A small image FSQ autoencoder, trained from scratch: decoder activation silu, trained on photos of arthropod specimens (BIOSCAN-5M).
Rows from block 11 of the encoder of a small image FSQ autoencoder, named by matrix and row number. Rows with one number within an expert belong to one neuron, the router's apart. Each number is 50 + 10 x the weight over its row's rms, rounded and kept within 0 to 99. All counts start at 0.
Before each expert's rows are labels from the 100 images, of 14976, where the router gives the expert most weight on average: "patch colour" is the nearest of a few named colours to the mean colour under the peak. Only what is clearly more common there than usual is listed. The data: photos of arthropod specimens (BIOSCAN-5M). In brackets: how many of the 100.
# router: router (encoder.blocks.11.mlp.router.weight, 16x192, trained with AdamW), inputs 0-191
# up: expert up (encoder.blocks.11.mlp.up, 16x48x192), inputs 0-191
# down: expert down (encoder.blocks.11.mlp.down, 16x192x48, transposed), outputs 0-191

# expert 4
patch colour: brown (66); black (28)
router.4:62 63 58 57 67 61 40 71 59 32 69 44 41 48 27 57 37 40 59 51 46 46 52 50 43 58 52 50 67 32 39 42 37 58 49 33 31 53 51 38 32 61 54 44 55 60 59 38 49 31 63 65 51 58 60 43 58 50 67 47 48 45 54 76 48 48 39 42 36 45 46 58 48 55 53 62 70 56 57 67 41 44 38 52 50 48 65 50 55 58 56 59 55 70 51 41 52 47 42 59 48 53 55 51 50 42 41 61 57 63 38 46 37 54 39 57 53 54 40 33 57 43 40 44 56 34 50 55 64 49 51 52 44 45 73 55 43 61 58 42 42 23 53 52 51 48 38 44 46 44 56 60 48 67 55 64 38 42 38 53 56 58 37 52 61 51 61 61 56 59 62 57 46 64 55 53 52 54 50 64 43 50 32 52 69 41 61 50 57 57 66 71
up.1:57 56 40 61 49 61 55 58 48 55 66 59 50 43 56 41 51 49 49 59 51 54 48 44 53 50 67 44 47 48 64 64 58 52 56 35 60 40 38 45 51 39 48 50 46 37 62 46 48 51 57 50 53 53 48 35 55 47 58 43 35 46 39 47 50 25 49 49 44 42 50 59 41 61 24 56 53 49 38 67 26 53 52 53 45 38 67 53 57 49 32 42 57 58 45 60 63 61 57 65 44 53 53 52 42 70 52 59 46 73 57 49 37 59 70 34 31 75 40 50 61 71 60 50 54 57 55 64 71 63 41 51 51 54 45 46 47 48 50 54 65 54 52 56 63 57 48 36 39 62 43 50 65 44 47 39 57 54 57 30 36 48 44 47 55 51 61 54 71 43 44 40 53 67 62 72 59 31 44 34 54 48 51 62 52 51 26 53 49 66 57 67
down.1:43 46 58 39 73 60 60 45 55 56 57 61 52 46 49 57 45 67 62 27 47 56 32 44 61 33 53 19 43 43 50 39 37 63 36 55 43 58 41 47 48 51 59 51 61 46 61 48 58 47 38 55 59 55 44 61 63 48 42 59 53 46 51 46 64 76 69 53 54 41 50 38 36 45 58 67 63 57 50 43 47 56 64 41 59 70 51 54 42 50 58 44 52 49 58 50 57 56 42 51 30 35 39 60 40 57 46 43 57 51 44 46 61 41 43 45 41 40 55 45 51 27 46 46 43 46 46 58 59 53 48 28 46 71 67 38 49 54 41 44 44 56 51 46 26 48 46 46 37 32 48 50 46 44 44 50 37 41 41 30 43 36 51 48 57 57 46 49 57 57 77 81 41 52 46 48 53 48 50 56 59 54 53 48 46 56 58 60 50 66 28 43
up.2:36 45 56 51 59 52 54 43 58 68 44 62 58 44 57 50 47 68 53 42 48 63 45 55 57 59 48 38 34 41 44 60 55 44 50 52 59 68 52 74 60 46 42 55 43 54 31 57 41 58 44 30 47 49 55 37 39 51 39 62 50 58 54 52 56 79 79 60 52 48 55 43 63 64 57 62 52 44 36 71 57 57 54 46 48 46 52 42 48 38 57 41 30 41 48 58 43 45 48 47 47 51 45 57 46 73 40 42 46 53 50 48 62 51 51 53 46 67 40 58 65 38 61 44 58 51 53 51 50 53 44 34 55 49 33 37 57 29 48 41 57 52 42 43 22 54 53 64 48 44 52 65 58 13 43 62 51 70 57 52 61 64 45 54 55 55 56 45 60 51 50 52 59 73 58 60 60 57 54 40 45 49 67 72 53 56 52 47 52 45 44 42
down.2:50 40 38 43 41 50 39 50 51 41 47 38 60 59 58 44 60 38 57 54 49 50 08 58 55 78 52 64 58 43 40 47 53 60 40 57 56 41 56 66 58 43 53 44 50 56 56 53 59 44 52 52 59 69 52 41 48 50 58 47 41 70 38 49 50 39 46 52 46 60 62 55 65 44 38 40 42 56 56 69 53 60 42 51 48 46 49 38 58 46 42 41 54 44 45 45 48 44 57 49 43 51 51 52 59 54 49 49 44 43 58 49 39 42 56 45 55 65 42 45 51 48 47 51 59 47 48 40 38 46 52 64 43 61 58 61 53 44 45 59 45 43 54 40 00 59 54 50 55 51 46 54 54 40 58 55 51 60 49 56 58 69 59 45 54 44 50 62 38 41 54 38 60 37 54 32 61 67 37 42 47 45 48 48 53 47 49 40 41 42 56 55
up.3:41 43 53 41 64 35 66 51 42 71 63 52 53 53 44 52 37 45 43 44 66 64 56 50 66 51 54 48 51 38 66 53 58 50 48 59 54 61 63 41 45 53 54 51 39 38 40 42 32 65 41 42 55 59 61 45 28 48 49 50 55 58 53 53 51 51 40 56 61 53 56 55 51 49 47 60 69 58 42 43 55 48 49 44 43 53 71 61 51 48 43 63 47 45 66 66 67 72 59 51 78 62 53 34 59 49 49 57 58 49 45 62 43 45 54 52 29 60 58 57 70 49 49 68 62 46 57 25 43 54 63 60 51 52 38 50 70 47 44 63 67 51 63 64 68 48 48 61 45 33 43 56 49 59 48 65 58 69 58 48 48 36 42 55 52 47 55 77 52 56 45 57 52 48 38 41 21 53 51 46 44 52 48 56 50 58 64 33 47 39 48 49
down.3:51 65 54 64 59 43 68 47 54 54 50 45 38 33 45 58 49 51 54 42 52 70 40 43 46 49 50 56 54 52 51 62 43 41 54 45 49 45 60 51 55 50 38 57 43 28 66 48 57 66 41 50 44 41 57 47 56 65 56 58 36 64 39 51 69 47 49 38 36 33 47 49 46 56 46 52 55 51 43 63 46 32 45 45 58 44 31 60 38 58 44 38 43 40 62 67 60 66 63 56 60 43 70 52 47 43 45 77 63 33 33 46 66 51 51 42 45 59 57 18 53 54 49 53 44 36 50 50 49 47 48 64 47 48 57 33 49 47 47 58 50 29 52 50 44 47 45 58 55 52 48 61 48 19 41 52 39 56 39 62 41 51 44 62 47 40 68 36 42 30 79 50 50 61 68 55 43 57 49 46 55 49 35 30 60 50 62 53 53 50 60 51
up.4:61 45 55 42 57 50 46 58 53 71 49 53 54 64 53 46 43 56 40 33 55 48 49 48 40 57 45 52 59 35 51 53 50 55 54 35 60 54 48 60 50 37 61 66 45 43 54 52 48 46 48 50 42 48 43 42 62 40 45 44 37 47 45 38 43 37 41 53 53 29 36 54 57 41 52 50 49 39 57 51 54 59 52 50 55 52 62 40 51 56 46 57 56 52 48 60 03 10 44 29 42 44 54 58 55 51 57 38 47 48 54 71 55 52 62 59 51 54 64 64 55 47 54 45 40 62 51 59 51 58 52 46 48 51 46 69 50 48 44 54 40 54 37 61 42 48 29 15 33 34 35 47 42 26 59 49 58 45 49 36 37 34 54 42 51 62 35 54 69 52 60 61 41 46 36 55 47 49 43 41 50 45 61 53 50 40 40 50 59 46 53 64
down.4:52 60 41 66 67 40 29 48 36 44 43 27 44 59 56 46 52 57 47 68 66 51 28 59 45 48 43 63 48 46 44 51 50 49 40 41 34 49 41 41 53 58 43 38 42 47 63 44 39 32 55 49 54 49 58 36 57 56 57 46 55 45 48 59 54 57 53 47 48 50 63 44 46 42 54 60 32 51 63 53 45 46 55 71 54 52 65 60 50 46 43 52 53 51 55 46 62 74 51 59 54 50 57 44 50 63 46 61 37 37 40 26 48 31 38 52 60 45 45 45 31 49 57 41 51 42 46 45 55 31 41 52 51 36 53 37 44 57 55 38 43 50 45 33 97 44 66 56 55 52 74 47 67 46 47 58 42 38 42 55 49 64 54 80 54 46 52 34 44 40 40 56 53 43 46 39 51 54 60 55 54 50 40 45 67 49 50 48 41 59 56 49

# expert 2
patch colour: white (100)
router.2:36 56 50 57 62 59 63 52 47 69 38 56 34 46 51 35 44 54 44 52 35 59 38 42 51 33 54 67 50 43 44 58 47 51 47 29 36 36 61 31 28 41 51 54 52 53 58 54 48 50 55 40 37 67 47 65 56 38 70 36 68 51 72 60 48 53 43 42 55 29 39 42 57 39 40 46 64 53 52 40 70 67 48 43 55 44 40 64 52 59 46 58 71 57 48 43 42 46 71 67 54 41 57 35 46 51 40 55 39 53 50 51 52 53 53 46 47 48 54 51 65 46 34 47 33 66 58 43 49 52 46 25 33 53 51 60 36 54 35 54 49 45 49 55 38 45 53 54 47 36 49 43 34 64 55 47 60 50 46 53 27 53 55 42 45 45 49 62 62 63 54 69 54 46 52 58 43 61 39 56 48 48 69 71 57 50 45 50 57 59 56 65
up.0:49 34 36 58 53 45 49 44 71 54 39 50 50 66 66 51 54 61 44 35 50 33 40 64 45 51 54 50 49 38 45 40 38 62 35 34 48 53 39 59 58 76 39 36 53 74 67 50 43 49 55 35 38 45 39 51 58 57 55 53 56 63 42 49 39 61 71 39 47 28 49 42 61 54 63 60 50 38 55 55 50 60 50 53 70 77 53 43 57 45 68 45 65 52 42 47 39 43 49 47 50 59 38 46 47 47 54 36 43 44 30 55 42 42 39 68 43 50 55 58 40 50 56 44 54 43 44 44 58 53 47 38 63 42 71 56 58 53 58 53 38 39 40 56 54 45 44 63 53 51 62 49 41 38 61 57 42 62 52 37 62 40 43 37 43 60 40 67 43 61 69 55 49 30 58 44 47 64 54 48 55 69 53 49 57 60 57 54 56 41 37 32
down.0:48 44 54 45 35 54 53 43 55 55 38 51 53 64 44 46 58 59 54 60 51 42 13 44 62 44 42 68 52 41 47 45 52 62 54 40 52 61 41 50 76 52 53 39 39 56 93 41 79 63 45 57 44 47 52 40 44 48 60 49 52 62 64 57 45 28 62 56 50 59 53 37 44 54 54 42 59 44 59 41 51 72 59 56 46 58 60 41 56 52 39 60 46 46 55 36 63 52 48 48 46 45 38 68 50 55 41 37 32 51 49 55 45 52 59 47 46 41 37 52 57 45 73 55 51 54 51 41 41 50 49 57 50 57 43 52 55 56 52 37 52 51 50 39 81 68 49 54 48 54 59 43 46 38 48 63 43 58 42 38 58 29 44 54 59 61 33 50 53 32 52 38 40 61 51 40 33 51 46 42 59 48 46 47 44 56 45 37 38 46 46 37
up.1:63 58 44 42 27 61 54 53 52 48 49 59 35 38 39 71 60 51 64 53 69 62 69 40 48 53 57 58 44 42 48 47 44 53 40 64 53 49 63 45 27 46 45 59 55 41 75 48 47 44 49 58 54 50 47 55 38 53 39 52 60 47 30 44 45 48 51 27 26 50 43 43 50 48 44 46 49 50 61 50 61 53 47 50 54 56 50 51 37 44 39 51 53 48 48 36 28 42 31 37 62 45 73 55 44 52 51 41 47 44 42 45 56 49 40 36 58 45 62 21 62 45 48 64 51 47 44 50 66 48 60 46 51 64 47 47 49 41 51 56 41 43 51 58 48 56 53 60 43 28 44 59 61 58 57 47 26 47 39 29 48 79 57 49 50 50 64 44 46 67 73 60 43 41 53 37 41 48 49 52 42 57 49 30 46 44 42 46 45 35 49 32
down.1:46 45 56 45 43 52 48 51 53 49 38 63 76 56 47 38 56 50 33 55 47 61 46 49 58 53 46 35 57 66 61 47 54 59 48 53 52 54 49 30 39 56 63 61 59 40 40 59 62 57 44 34 36 27 48 67 36 52 44 46 47 47 45 62 37 50 39 30 48 47 41 43 46 59 55 42 70 61 58 58 63 49 63 50 65 49 51 54 56 63 52 62 57 39 49 59 44 50 55 30 59 43 28 45 39 49 44 63 57 25 46 60 62 56 44 48 47 53 54 35 37 56 50 61 46 49 54 19 42 48 47 52 38 42 47 37 45 48 40 59 64 43 53 50 42 48 63 60 63 69 49 55 36 70 43 27 62 29 70 49 44 48 46 52 29 40 51 54 55 58 49 58 60 58 50 49 43 50 51 65 48 44 54 45 60 36 55 46 67 37 27 47
up.2:50 57 53 52 43 38 56 41 41 58 32 62 67 28 47 44 59 44 65 55 59 58 66 58 37 31 44 46 51 49 55 65 57 37 66 44 63 53 57 51 43 47 59 66 47 52 33 60 45 66 33 42 53 50 51 54 49 46 56 49 41 56 54 46 53 52 52 48 60 61 53 47 52 58 42 50 55 47 15 47 64 50 51 39 57 50 33 62 59 63 39 61 47 35 60 56 53 59 57 50 54 65 61 44 58 46 52 51 60 47 71 48 70 57 57 48 42 61 69 56 58 53 40 52 53 46 67 30 43 52 58 56 45 60 44 52 49 43 43 53 40 64 53 39 68 51 51 45 52 48 54 41 47 49 54 46 62 52 72 60 42 50 59 49 43 31 43 56 62 62 39 75 52 45 35 82 44 55 48 47 53 43 70 68 34 50 49 59 62 33 54 38
down.2:51 58 55 56 46 54 66 41 65 56 50 68 41 42 31 49 46 37 44 45 54 47 56 37 43 50 49 71 61 49 49 52 48 56 54 41 41 59 58 28 46 47 57 58 62 47 68 36 61 63 45 63 42 48 46 59 58 52 67 51 65 47 43 66 46 48 45 39 49 33 53 57 42 57 48 48 55 81 55 37 38 59 37 55 55 34 42 35 42 56 51 41 68 52 64 56 55 51 63 50 42 49 50 41 46 50 58 56 41 42 34 52 46 57 42 43 58 60 52 22 62 59 48 52 52 55 60 57 55 31 55 38 42 45 50 60 37 59 46 55 36 38 39 60 58 48 34 59 56 47 55 60 40 24 47 63 40 27 36 53 39 34 64 75 45 38 61 38 32 45 53 47 38 69 52 34 47 53 52 43 44 60 47 46 41 49 58 52 44 54 61 58
up.3:44 51 53 39 69 47 43 55 45 51 72 41 47 55 47 44 60 53 56 48 56 51 50 45 67 53 56 42 70 47 54 51 47 26 41 41 63 60 62 40 75 56 41 47 60 43 50 58 45 68 49 33 54 48 61 60 33 33 34 42 50 67 30 50 39 63 57 52 56 42 50 43 61 52 64 36 50 42 52 70 46 52 60 52 51 58 45 60 53 54 55 54 42 53 65 55 38 40 57 39 55 39 47 50 55 56 49 56 42 23 43 61 54 46 45 40 66 66 55 49 50 51 48 58 61 61 52 58 57 49 48 44 51 40 54 55 53 57 50 52 41 44 25 53 51 52 48 60 33 36 37 48 44 21 64 60 44 39 52 46 31 29 59 62 53 45 30 41 36 56 67 44 31 48 27 51 46 62 37 40 53 42 60 48 44 48 47 67 41 44 38 55
down.3:29 44 46 62 65 48 69 40 44 54 56 57 55 48 45 43 43 52 53 52 44 31 51 55 48 41 36 34 44 45 42 37 43 46 52 49 57 64 37 58 45 43 44 69 37 62 57 43 52 66 20 42 33 51 38 54 76 54 59 45 56 54 60 35 61 49 48 55 52 38 56 42 44 48 52 56 35 48 60 51 49 52 31 46 58 46 56 54 42 40 48 58 53 64 63 28 76 79 48 59 41 52 43 59 41 39 53 49 49 46 29 62 52 53 40 42 38 58 53 40 39 59 54 57 44 47 57 67 62 59 42 44 51 44 50 51 55 55 53 59 18 51 46 49 69 62 44 53 45 47 59 47 37 47 54 61 55 49 36 46 50 52 62 62 53 43 46 52 46 58 61 66 25 33 40 35 56 42 59 47 58 58 53 36 45 65 51 56 59 45 56 42

# expert 5
patch colour: white (71)
router.5:41 38 60 44 50 44 61 43 62 58 49 53 47 36 42 43 39 49 41 44 63 36 48 37 53 32 56 42 42 63 53 41 47 51 48 45 61 60 52 52 45 66 46 56 43 52 32 42 54 69 63 51 33 76 49 46 68 60 52 40 70 46 57 25 43 44 66 46 44 47 35 50 42 66 45 62 65 28 37 49 46 59 51 49 59 59 56 61 63 43 55 58 61 62 59 61 54 54 44 65 48 45 69 55 39 58 49 42 54 52 48 59 70 46 52 52 44 51 58 47 43 29 39 50 29 70 50 56 59 74 33 48 51 43 65 51 64 54 53 49 43 67 37 39 51 58 47 47 52 58 59 46 44 53 48 52 50 49 62 36 51 58 66 54 45 71 36 34 56 60 49 58 66 53 47 55 69 45 61 65 65 62 70 48 56 59 51 58 58 54 55 52
up.0:70 54 56 43 42 74 59 51 67 29 38 52 50 62 53 56 46 49 54 40 42 52 71 28 45 52 43 45 61 49 46 49 51 41 60 43 45 47 34 64 65 39 46 56 58 44 74 62 63 46 33 54 47 52 58 59 49 63 52 52 45 47 53 50 46 56 41 54 63 61 49 58 41 44 47 50 47 59 63 51 35 46 40 35 44 44 50 60 56 42 28 48 56 41 59 59 49 58 46 32 40 49 50 46 56 49 74 37 54 55 47 54 45 46 49 56 37 43 55 41 43 53 42 44 72 64 37 63 64 28 42 45 53 63 52 43 55 54 58 39 42 45 45 34 46 51 51 48 55 52 40 57 43 51 35 53 34 59 29 35 49 39 36 29 53 44 57 58 44 60 52 65 44 61 77 49 49 51 60 53 53 66 42 64 76 41 57 43 51 26 59 44
down.0:45 58 56 71 61 33 43 43 45 52 67 41 59 50 33 31 40 65 56 57 50 41 51 50 63 50 41 42 55 68 55 47 52 45 60 48 50 46 49 37 88 58 47 55 52 36 58 53 52 45 46 51 41 35 58 46 64 46 46 52 41 39 39 56 49 42 62 49 46 62 47 54 39 63 55 53 52 39 60 57 38 54 39 51 64 37 58 44 57 38 40 33 54 34 45 47 59 60 56 44 68 51 55 55 63 59 47 54 52 60 53 49 37 63 59 64 46 55 46 48 31 54 68 50 50 37 55 37 46 61 50 44 44 52 58 38 50 36 29 53 66 70 45 53 35 39 32 52 58 44 35 52 51 72 44 28 44 39 67 55 39 39 46 50 65 53 59 35 59 33 53 55 59 50 47 54 39 50 53 47 59 50 58 28 63 34 43 48 51 60 36 37
up.1:62 53 47 50 59 56 47 57 42 47 41 52 57 48 52 43 46 57 55 44 65 66 36 52 53 54 51 45 52 59 45 52 47 40 58 44 53 41 39 41 37 41 53 63 47 31 51 51 43 56 46 36 69 31 65 51 26 56 55 46 42 52 60 57 53 66 55 50 65 55 57 61 49 49 35 57 33 63 52 65 68 41 56 53 38 58 51 51 39 52 48 42 56 37 64 69 33 35 36 32 68 45 56 62 36 60 60 34 46 34 63 42 54 55 46 38 68 54 48 61 64 53 46 71 61 52 48 50 57 38 47 49 52 54 45 34 43 32 39 42 53 57 56 36 24 38 44 53 54 48 52 40 31 58 42 45 56 62 62 63 50 23 47 52 50 26 49 57 65 58 47 57 58 55 34 35 48 62 45 44 48 35 47 44 51 31 41 52 45 46 45 59
down.1:39 44 61 48 46 44 58 49 61 50 55 41 43 41 39 57 37 55 40 41 41 44 77 25 30 46 44 57 58 43 56 40 50 54 47 45 46 33 41 58 40 40 37 54 47 31 26 53 35 47 51 62 74 42 59 49 55 48 56 43 41 56 37 46 60 33 52 49 39 50 56 52 62 44 40 60 19 36 46 47 58 51 47 40 60 55 44 39 52 49 72 41 54 55 59 29 88 68 66 58 43 49 59 59 47 50 54 59 57 53 45 41 62 52 55 70 59 53 53 57 51 62 57 52 44 66 58 41 71 48 48 58 56 54 48 55 60 70 38 54 45 54 50 59 42 43 47 64 54 45 45 54 59 52 54 56 50 33 45 54 54 31 73 50 46 47 66 44 44 52 38 47 49 51 44 58 43 42 52 55 44 51 63 49 48 61 51 45 33 57 50 56
up.2:36 33 48 62 54 55 58 52 53 56 48 30 54 53 54 41 54 61 55 54 43 57 56 56 63 53 48 47 44 44 54 44 37 56 55 39 50 46 51 50 56 46 64 50 42 59 59 34 42 61 42 45 62 57 53 39 49 20 52 47 44 59 51 41 63 41 60 56 65 53 42 52 32 40 40 47 37 49 70 77 48 54 46 51 43 48 30 43 40 59 61 36 52 53 58 56 73 68 64 60 45 28 59 43 57 43 48 51 51 61 58 59 60 39 55 51 58 44 36 40 51 53 59 58 37 53 58 32 49 58 47 37 36 61 55 50 39 43 48 40 47 53 52 53 50 52 45 47 54 50 39 58 36 31 62 56 43 36 33 43 48 61 52 27 37 40 48 50 63 43 65 50 34 18 60 51 37 34 40 45 36 55 41 43 62 49 35 49 46 38 30 55
down.2:52 46 42 42 56 54 56 49 41 57 61 58 56 49 58 59 56 32 55 51 52 49 61 52 58 46 50 46 49 76 50 40 72 59 33 58 50 64 48 44 36 63 49 45 47 65 42 61 59 49 65 51 49 55 45 53 55 43 50 49 57 47 57 51 40 67 28 48 44 54 33 41 36 48 35 35 49 56 43 52 54 51 63 62 54 39 66 56 35 39 45 49 43 57 56 53 14 43 51 39 41 46 53 55 46 50 53 51 53 56 43 50 67 55 33 46 72 42 41 72 38 41 45 44 47 64 41 64 51 55 48 55 45 45 74 66 46 52 31 35 60 39 42 39 85 54 53 52 47 46 68 50 51 51 51 48 41 41 30 62 47 46 56 45 44 48 54 46 56 49 29 60 40 49 55 58 72 33 36 57 57 64 52 60 64 44 50 49 53 34 52 52
up.3:33 55 64 51 47 39 50 49 46 49 62 50 42 29 27 50 36 37 54 53 39 61 64 48 47 45 52 64 58 63 51 59 48 57 65 65 56 39 49 44 54 60 28 41 41 60 40 54 41 52 52 57 52 60 56 59 41 54 54 59 56 60 54 41 48 59 32 45 61 43 36 66 53 58 60 40 60 55 27 43 50 72 47 50 36 57 50 47 47 46 45 46 39 45 51 42 60 49 43 48 44 52 52 57 49 61 38 60 66 56 62 60 52 64 47 25 67 55 58 47 39 54 32 60 33 51 49 56 59 55 61 46 45 51 31 41 43 52 60 65 67 28 45 50 48 52 33 57 41 53 27 53 66 41 61 61 61 61 45 64 42 32 45 62 65 44 75 50 66 49 45 39 52 44 45 38 54 53 48 54 43 47 47 52 27 62 59 36 41 57 48 54
down.3:56 53 62 36 71 67 53 47 53 45 55 49 57 49 69 43 67 49 45 48 55 55 52 58 51 66 60 40 58 56 40 44 42 40 48 54 50 55 67 44 51 48 47 52 52 46 45 50 45 62 56 44 40 50 39 37 82 48 59 55 51 47 61 58 26 69 51 42 56 42 61 46 45 51 53 38 58 47 57 46 40 36 59 54 58 50 54 49 66 60 45 61 59 45 43 71 56 47 60 48 49 59 36 34 50 58 52 40 40 38 50 52 64 48 51 45 42 50 54 40 58 54 53 42 66 42 38 45 37 24 39 57 45 64 60 67 46 32 42 44 49 29 47 37 65 55 56 60 56 44 46 56 39 26 52 38 44 74 58 25 40 79 53 41 36 50 45 59 42 45 50 61 66 45 63 39 50 51 29 54 52 46 44 54 65 39 53 37 39 43 46 50

# expert 12
patch colour: grey (60)
router.12:56 51 63 52 40 73 46 43 46 49 70 55 68 52 51 37 49 48 48 55 55 47 37 39 46 52 43 57 42 68 59 33 53 62 54 42 49 60 53 64 65 44 68 61 58 48 57 64 65 39 58 60 63 55 63 58 51 58 49 30 40 41 62 61 68 49 39 50 54 47 39 41 42 54 47 52 61 67 65 52 63 68 66 42 66 53 58 66 67 56 57 53 44 59 47 61 59 42 46 45 56 43 58 62 48 60 59 36 35 59 41 49 62 38 49 61 56 50 63 35 40 58 49 38 60 53 44 46 47 68 40 60 31 40 61 65 46 39 66 36 54 45 49 35 49 53 64 38 38 36 66 63 60 36 40 61 62 51 65 49 50 59 57 43 43 42 38 54 40 39 54 68 51 56 35 48 53 61 55 48 47 41 54 62 44 43 33 39 62 61 56 60
up.1:35 46 55 38 35 39 44 50 44 54 54 44 37 34 30 54 49 31 61 63 34 49 79 55 55 53 49 61 53 44 57 48 58 49 69 66 59 45 55 38 55 35 43 44 31 58 55 54 35 61 62 58 58 52 57 53 44 38 42 60 65 50 64 42 55 43 34 45 65 74 45 61 52 61 53 34 65 45 44 63 53 52 34 32 53 44 50 58 38 48 58 56 75 41 58 46 58 49 42 43 60 39 49 53 69 55 35 60 59 57 66 49 45 48 46 39 42 38 46 37 44 45 61 54 44 42 67 47 47 50 60 46 43 64 47 52 43 54 41 44 47 68 38 55 57 38 58 50 61 46 40 48 44 66 61 62 62 50 56 64 39 39 52 72 45 44 54 30 52 37 48 58 50 64 56 47 47 50 47 60 26 51 51 52 34 34 58 56 54 54 53 41
down.1:46 61 43 48 35 54 54 47 63 44 56 54 68 52 59 58 62 39 35 43 58 70 65 42 64 69 66 61 66 32 58 42 54 48 51 52 50 45 58 51 41 44 62 55 83 54 53 45 62 69 56 47 49 51 44 57 53 46 42 49 56 39 56 69 31 47 14 35 46 46 62 35 52 43 40 49 51 49 53 56 67 55 57 46 54 49 50 58 58 44 51 48 55 49 59 63 38 43 57 51 33 49 55 35 29 50 57 46 52 39 41 49 41 37 41 37 48 59 58 44 50 62 46 49 42 59 64 48 47 44 57 45 47 42 48 71 49 63 32 48 58 29 53 45 69 56 57 70 53 47 71 52 38 40 50 64 41 42 52 38 55 55 54 37 40 48 49 46 36 36 60 45 51 49 39 47 51 54 40 50 45 63 50 58 47 40 57 59 42 23 49 54
up.2:60 44 57 47 49 51 73 58 57 56 57 57 59 41 30 43 58 53 28 57 51 55 79 64 31 43 30 57 67 36 57 58 53 58 57 38 51 38 38 53 52 45 48 55 65 35 52 42 61 68 36 49 41 35 50 36 52 54 52 41 42 38 47 46 38 64 53 60 58 48 61 47 40 45 53 64 44 55 31 50 61 45 63 61 56 63 55 57 43 48 28 63 24 54 43 48 38 45 52 54 39 38 50 46 25 46 61 50 51 41 46 56 52 40 43 39 66 47 43 43 69 39 49 51 60 55 46 53 43 40 40 45 38 46 41 64 54 42 46 41 53 36 39 54 72 52 53 44 58 62 53 45 52 57 40 51 40 39 49 39 53 46 50 66 42 61 48 45 56 47 58 46 38 58 48 56 67 44 40 55 43 50 48 67 45 59 54 34 32 62 39 74
down.2:35 56 61 48 51 34 53 49 45 55 59 45 60 36 35 49 46 46 62 54 46 48 48 58 39 46 37 51 33 45 40 52 38 62 51 38 56 60 49 45 53 53 62 36 41 38 41 63 40 65 40 46 57 46 72 53 60 51 68 60 37 36 55 61 57 54 42 78 51 50 36 54 47 64 45 53 55 51 37 47 35 64 70 64 55 53 36 35 56 53 43 50 45 52 64 56 37 55 42 43 59 66 34 61 52 42 46 38 50 39 58 50 38 46 63 64 61 45 46 40 41 46 60 39 31 57 33 55 52 36 39 55 63 45 70 39 51 52 46 42 41 53 57 39 77 66 43 51 45 50 49 49 38 43 57 64 58 32 45 48 47 33 50 46 76 56 61 41 59 24 55 51 45 50 54 50 40 58 46 56 60 40 64 67 52 56 52 58 62 40 53 56
up.3:41 48 29 58 37 47 50 57 62 46 62 71 48 53 45 64 45 62 48 42 50 35 23 52 51 72 64 53 37 49 46 71 51 57 57 46 60 53 47 63 53 55 59 40 54 70 49 53 48 45 53 31 59 39 45 49 53 43 46 59 44 43 56 56 50 52 59 47 49 52 56 63 80 44 62 47 40 50 48 56 37 39 40 72 50 46 48 35 60 43 37 43 46 46 50 51 64 50 42 46 42 55 28 57 51 56 43 40 56 68 65 52 43 51 45 67 45 59 44 63 32 45 59 36 54 63 57 59 45 64 52 43 60 45 56 64 48 54 60 55 39 62 57 50 51 51 55 49 61 69 65 55 40 57 48 65 48 51 48 44 41 45 48 40 70 44 50 39 51 33 28 33 60 38 50 45 71 56 41 50 59 40 53 37 41 32 69 66 43 50 58 40
down.3:48 42 47 58 43 53 51 41 36 53 55 48 55 55 46 54 46 54 47 46 41 48 09 39 44 55 52 37 60 65 50 47 48 55 65 63 53 70 57 54 64 51 55 56 55 64 56 46 53 31 64 60 46 49 67 55 47 45 77 64 64 53 43 50 45 38 49 37 50 47 34 45 49 66 60 44 64 45 62 51 43 41 50 45 43 48 50 41 43 52 46 58 46 59 48 55 44 46 53 69 58 53 30 46 59 45 56 66 54 55 32 55 42 64 55 58 64 45 52 41 50 48 58 43 15 57 65 61 36 45 45 40 58 67 61 53 32 50 64 38 48 36 41 43 30 60 50 36 50 40 51 47 42 37 49 60 56 51 47 58 62 37 44 59 43 36 50 64 58 41 47 49 49 58 62 41 50 60 66 44 61 41 54 25 61 60 30 47 55 60 45 44
up.4:42 41 62 59 45 43 60 54 56 54 58 60 51 59 52 38 42 53 45 49 42 50 46 54 49 44 69 54 77 49 46 46 45 56 54 58 49 38 39 39 44 45 46 54 43 54 69 28 45 45 47 53 40 41 42 44 33 52 43 50 75 39 72 50 42 28 40 36 36 62 49 52 35 44 34 48 51 61 59 48 30 59 55 41 37 50 60 39 38 48 51 35 56 47 44 50 69 43 42 53 43 31 62 50 50 57 44 46 57 55 54 56 45 51 71 27 45 43 38 37 48 47 54 61 54 60 61 49 44 46 47 39 55 78 49 35 66 33 46 60 69 57 41 54 40 43 50 50 37 44 40 43 53 32 52 30 53 36 54 47 44 46 40 62 36 63 71 48 74 40 37 38 58 43 47 40 38 37 58 51 34 51 43 39 47 51 55 45 50 50 42 55
down.4:49 50 35 76 49 51 39 60 60 31 62 60 47 57 38 55 55 57 45 67 51 39 50 54 57 50 37 62 48 37 36 53 55 45 42 40 46 73 54 54 61 51 57 30 56 50 47 57 61 39 43 34 46 62 52 65 34 61 69 46 51 43 54 45 52 47 43 52 44 51 43 44 53 62 46 59 60 64 59 43 41 63 50 51 49 53 46 59 41 52 23 62 52 53 55 52 44 60 58 54 50 48 19 66 56 40 44 50 48 55 35 53 39 57 46 38 45 45 55 38 29 33 46 47 56 48 55 32 56 56 46 49 53 54 50 37 36 51 59 26 25 37 51 49 84 76 48 40 49 58 60 53 55 39 54 62 60 39 48 61 53 50 52 60 65 47 41 35 53 48 56 54 42 46 59 36 52 57 54 39 55 55 42 46 32 37 51 43 57 51 37 54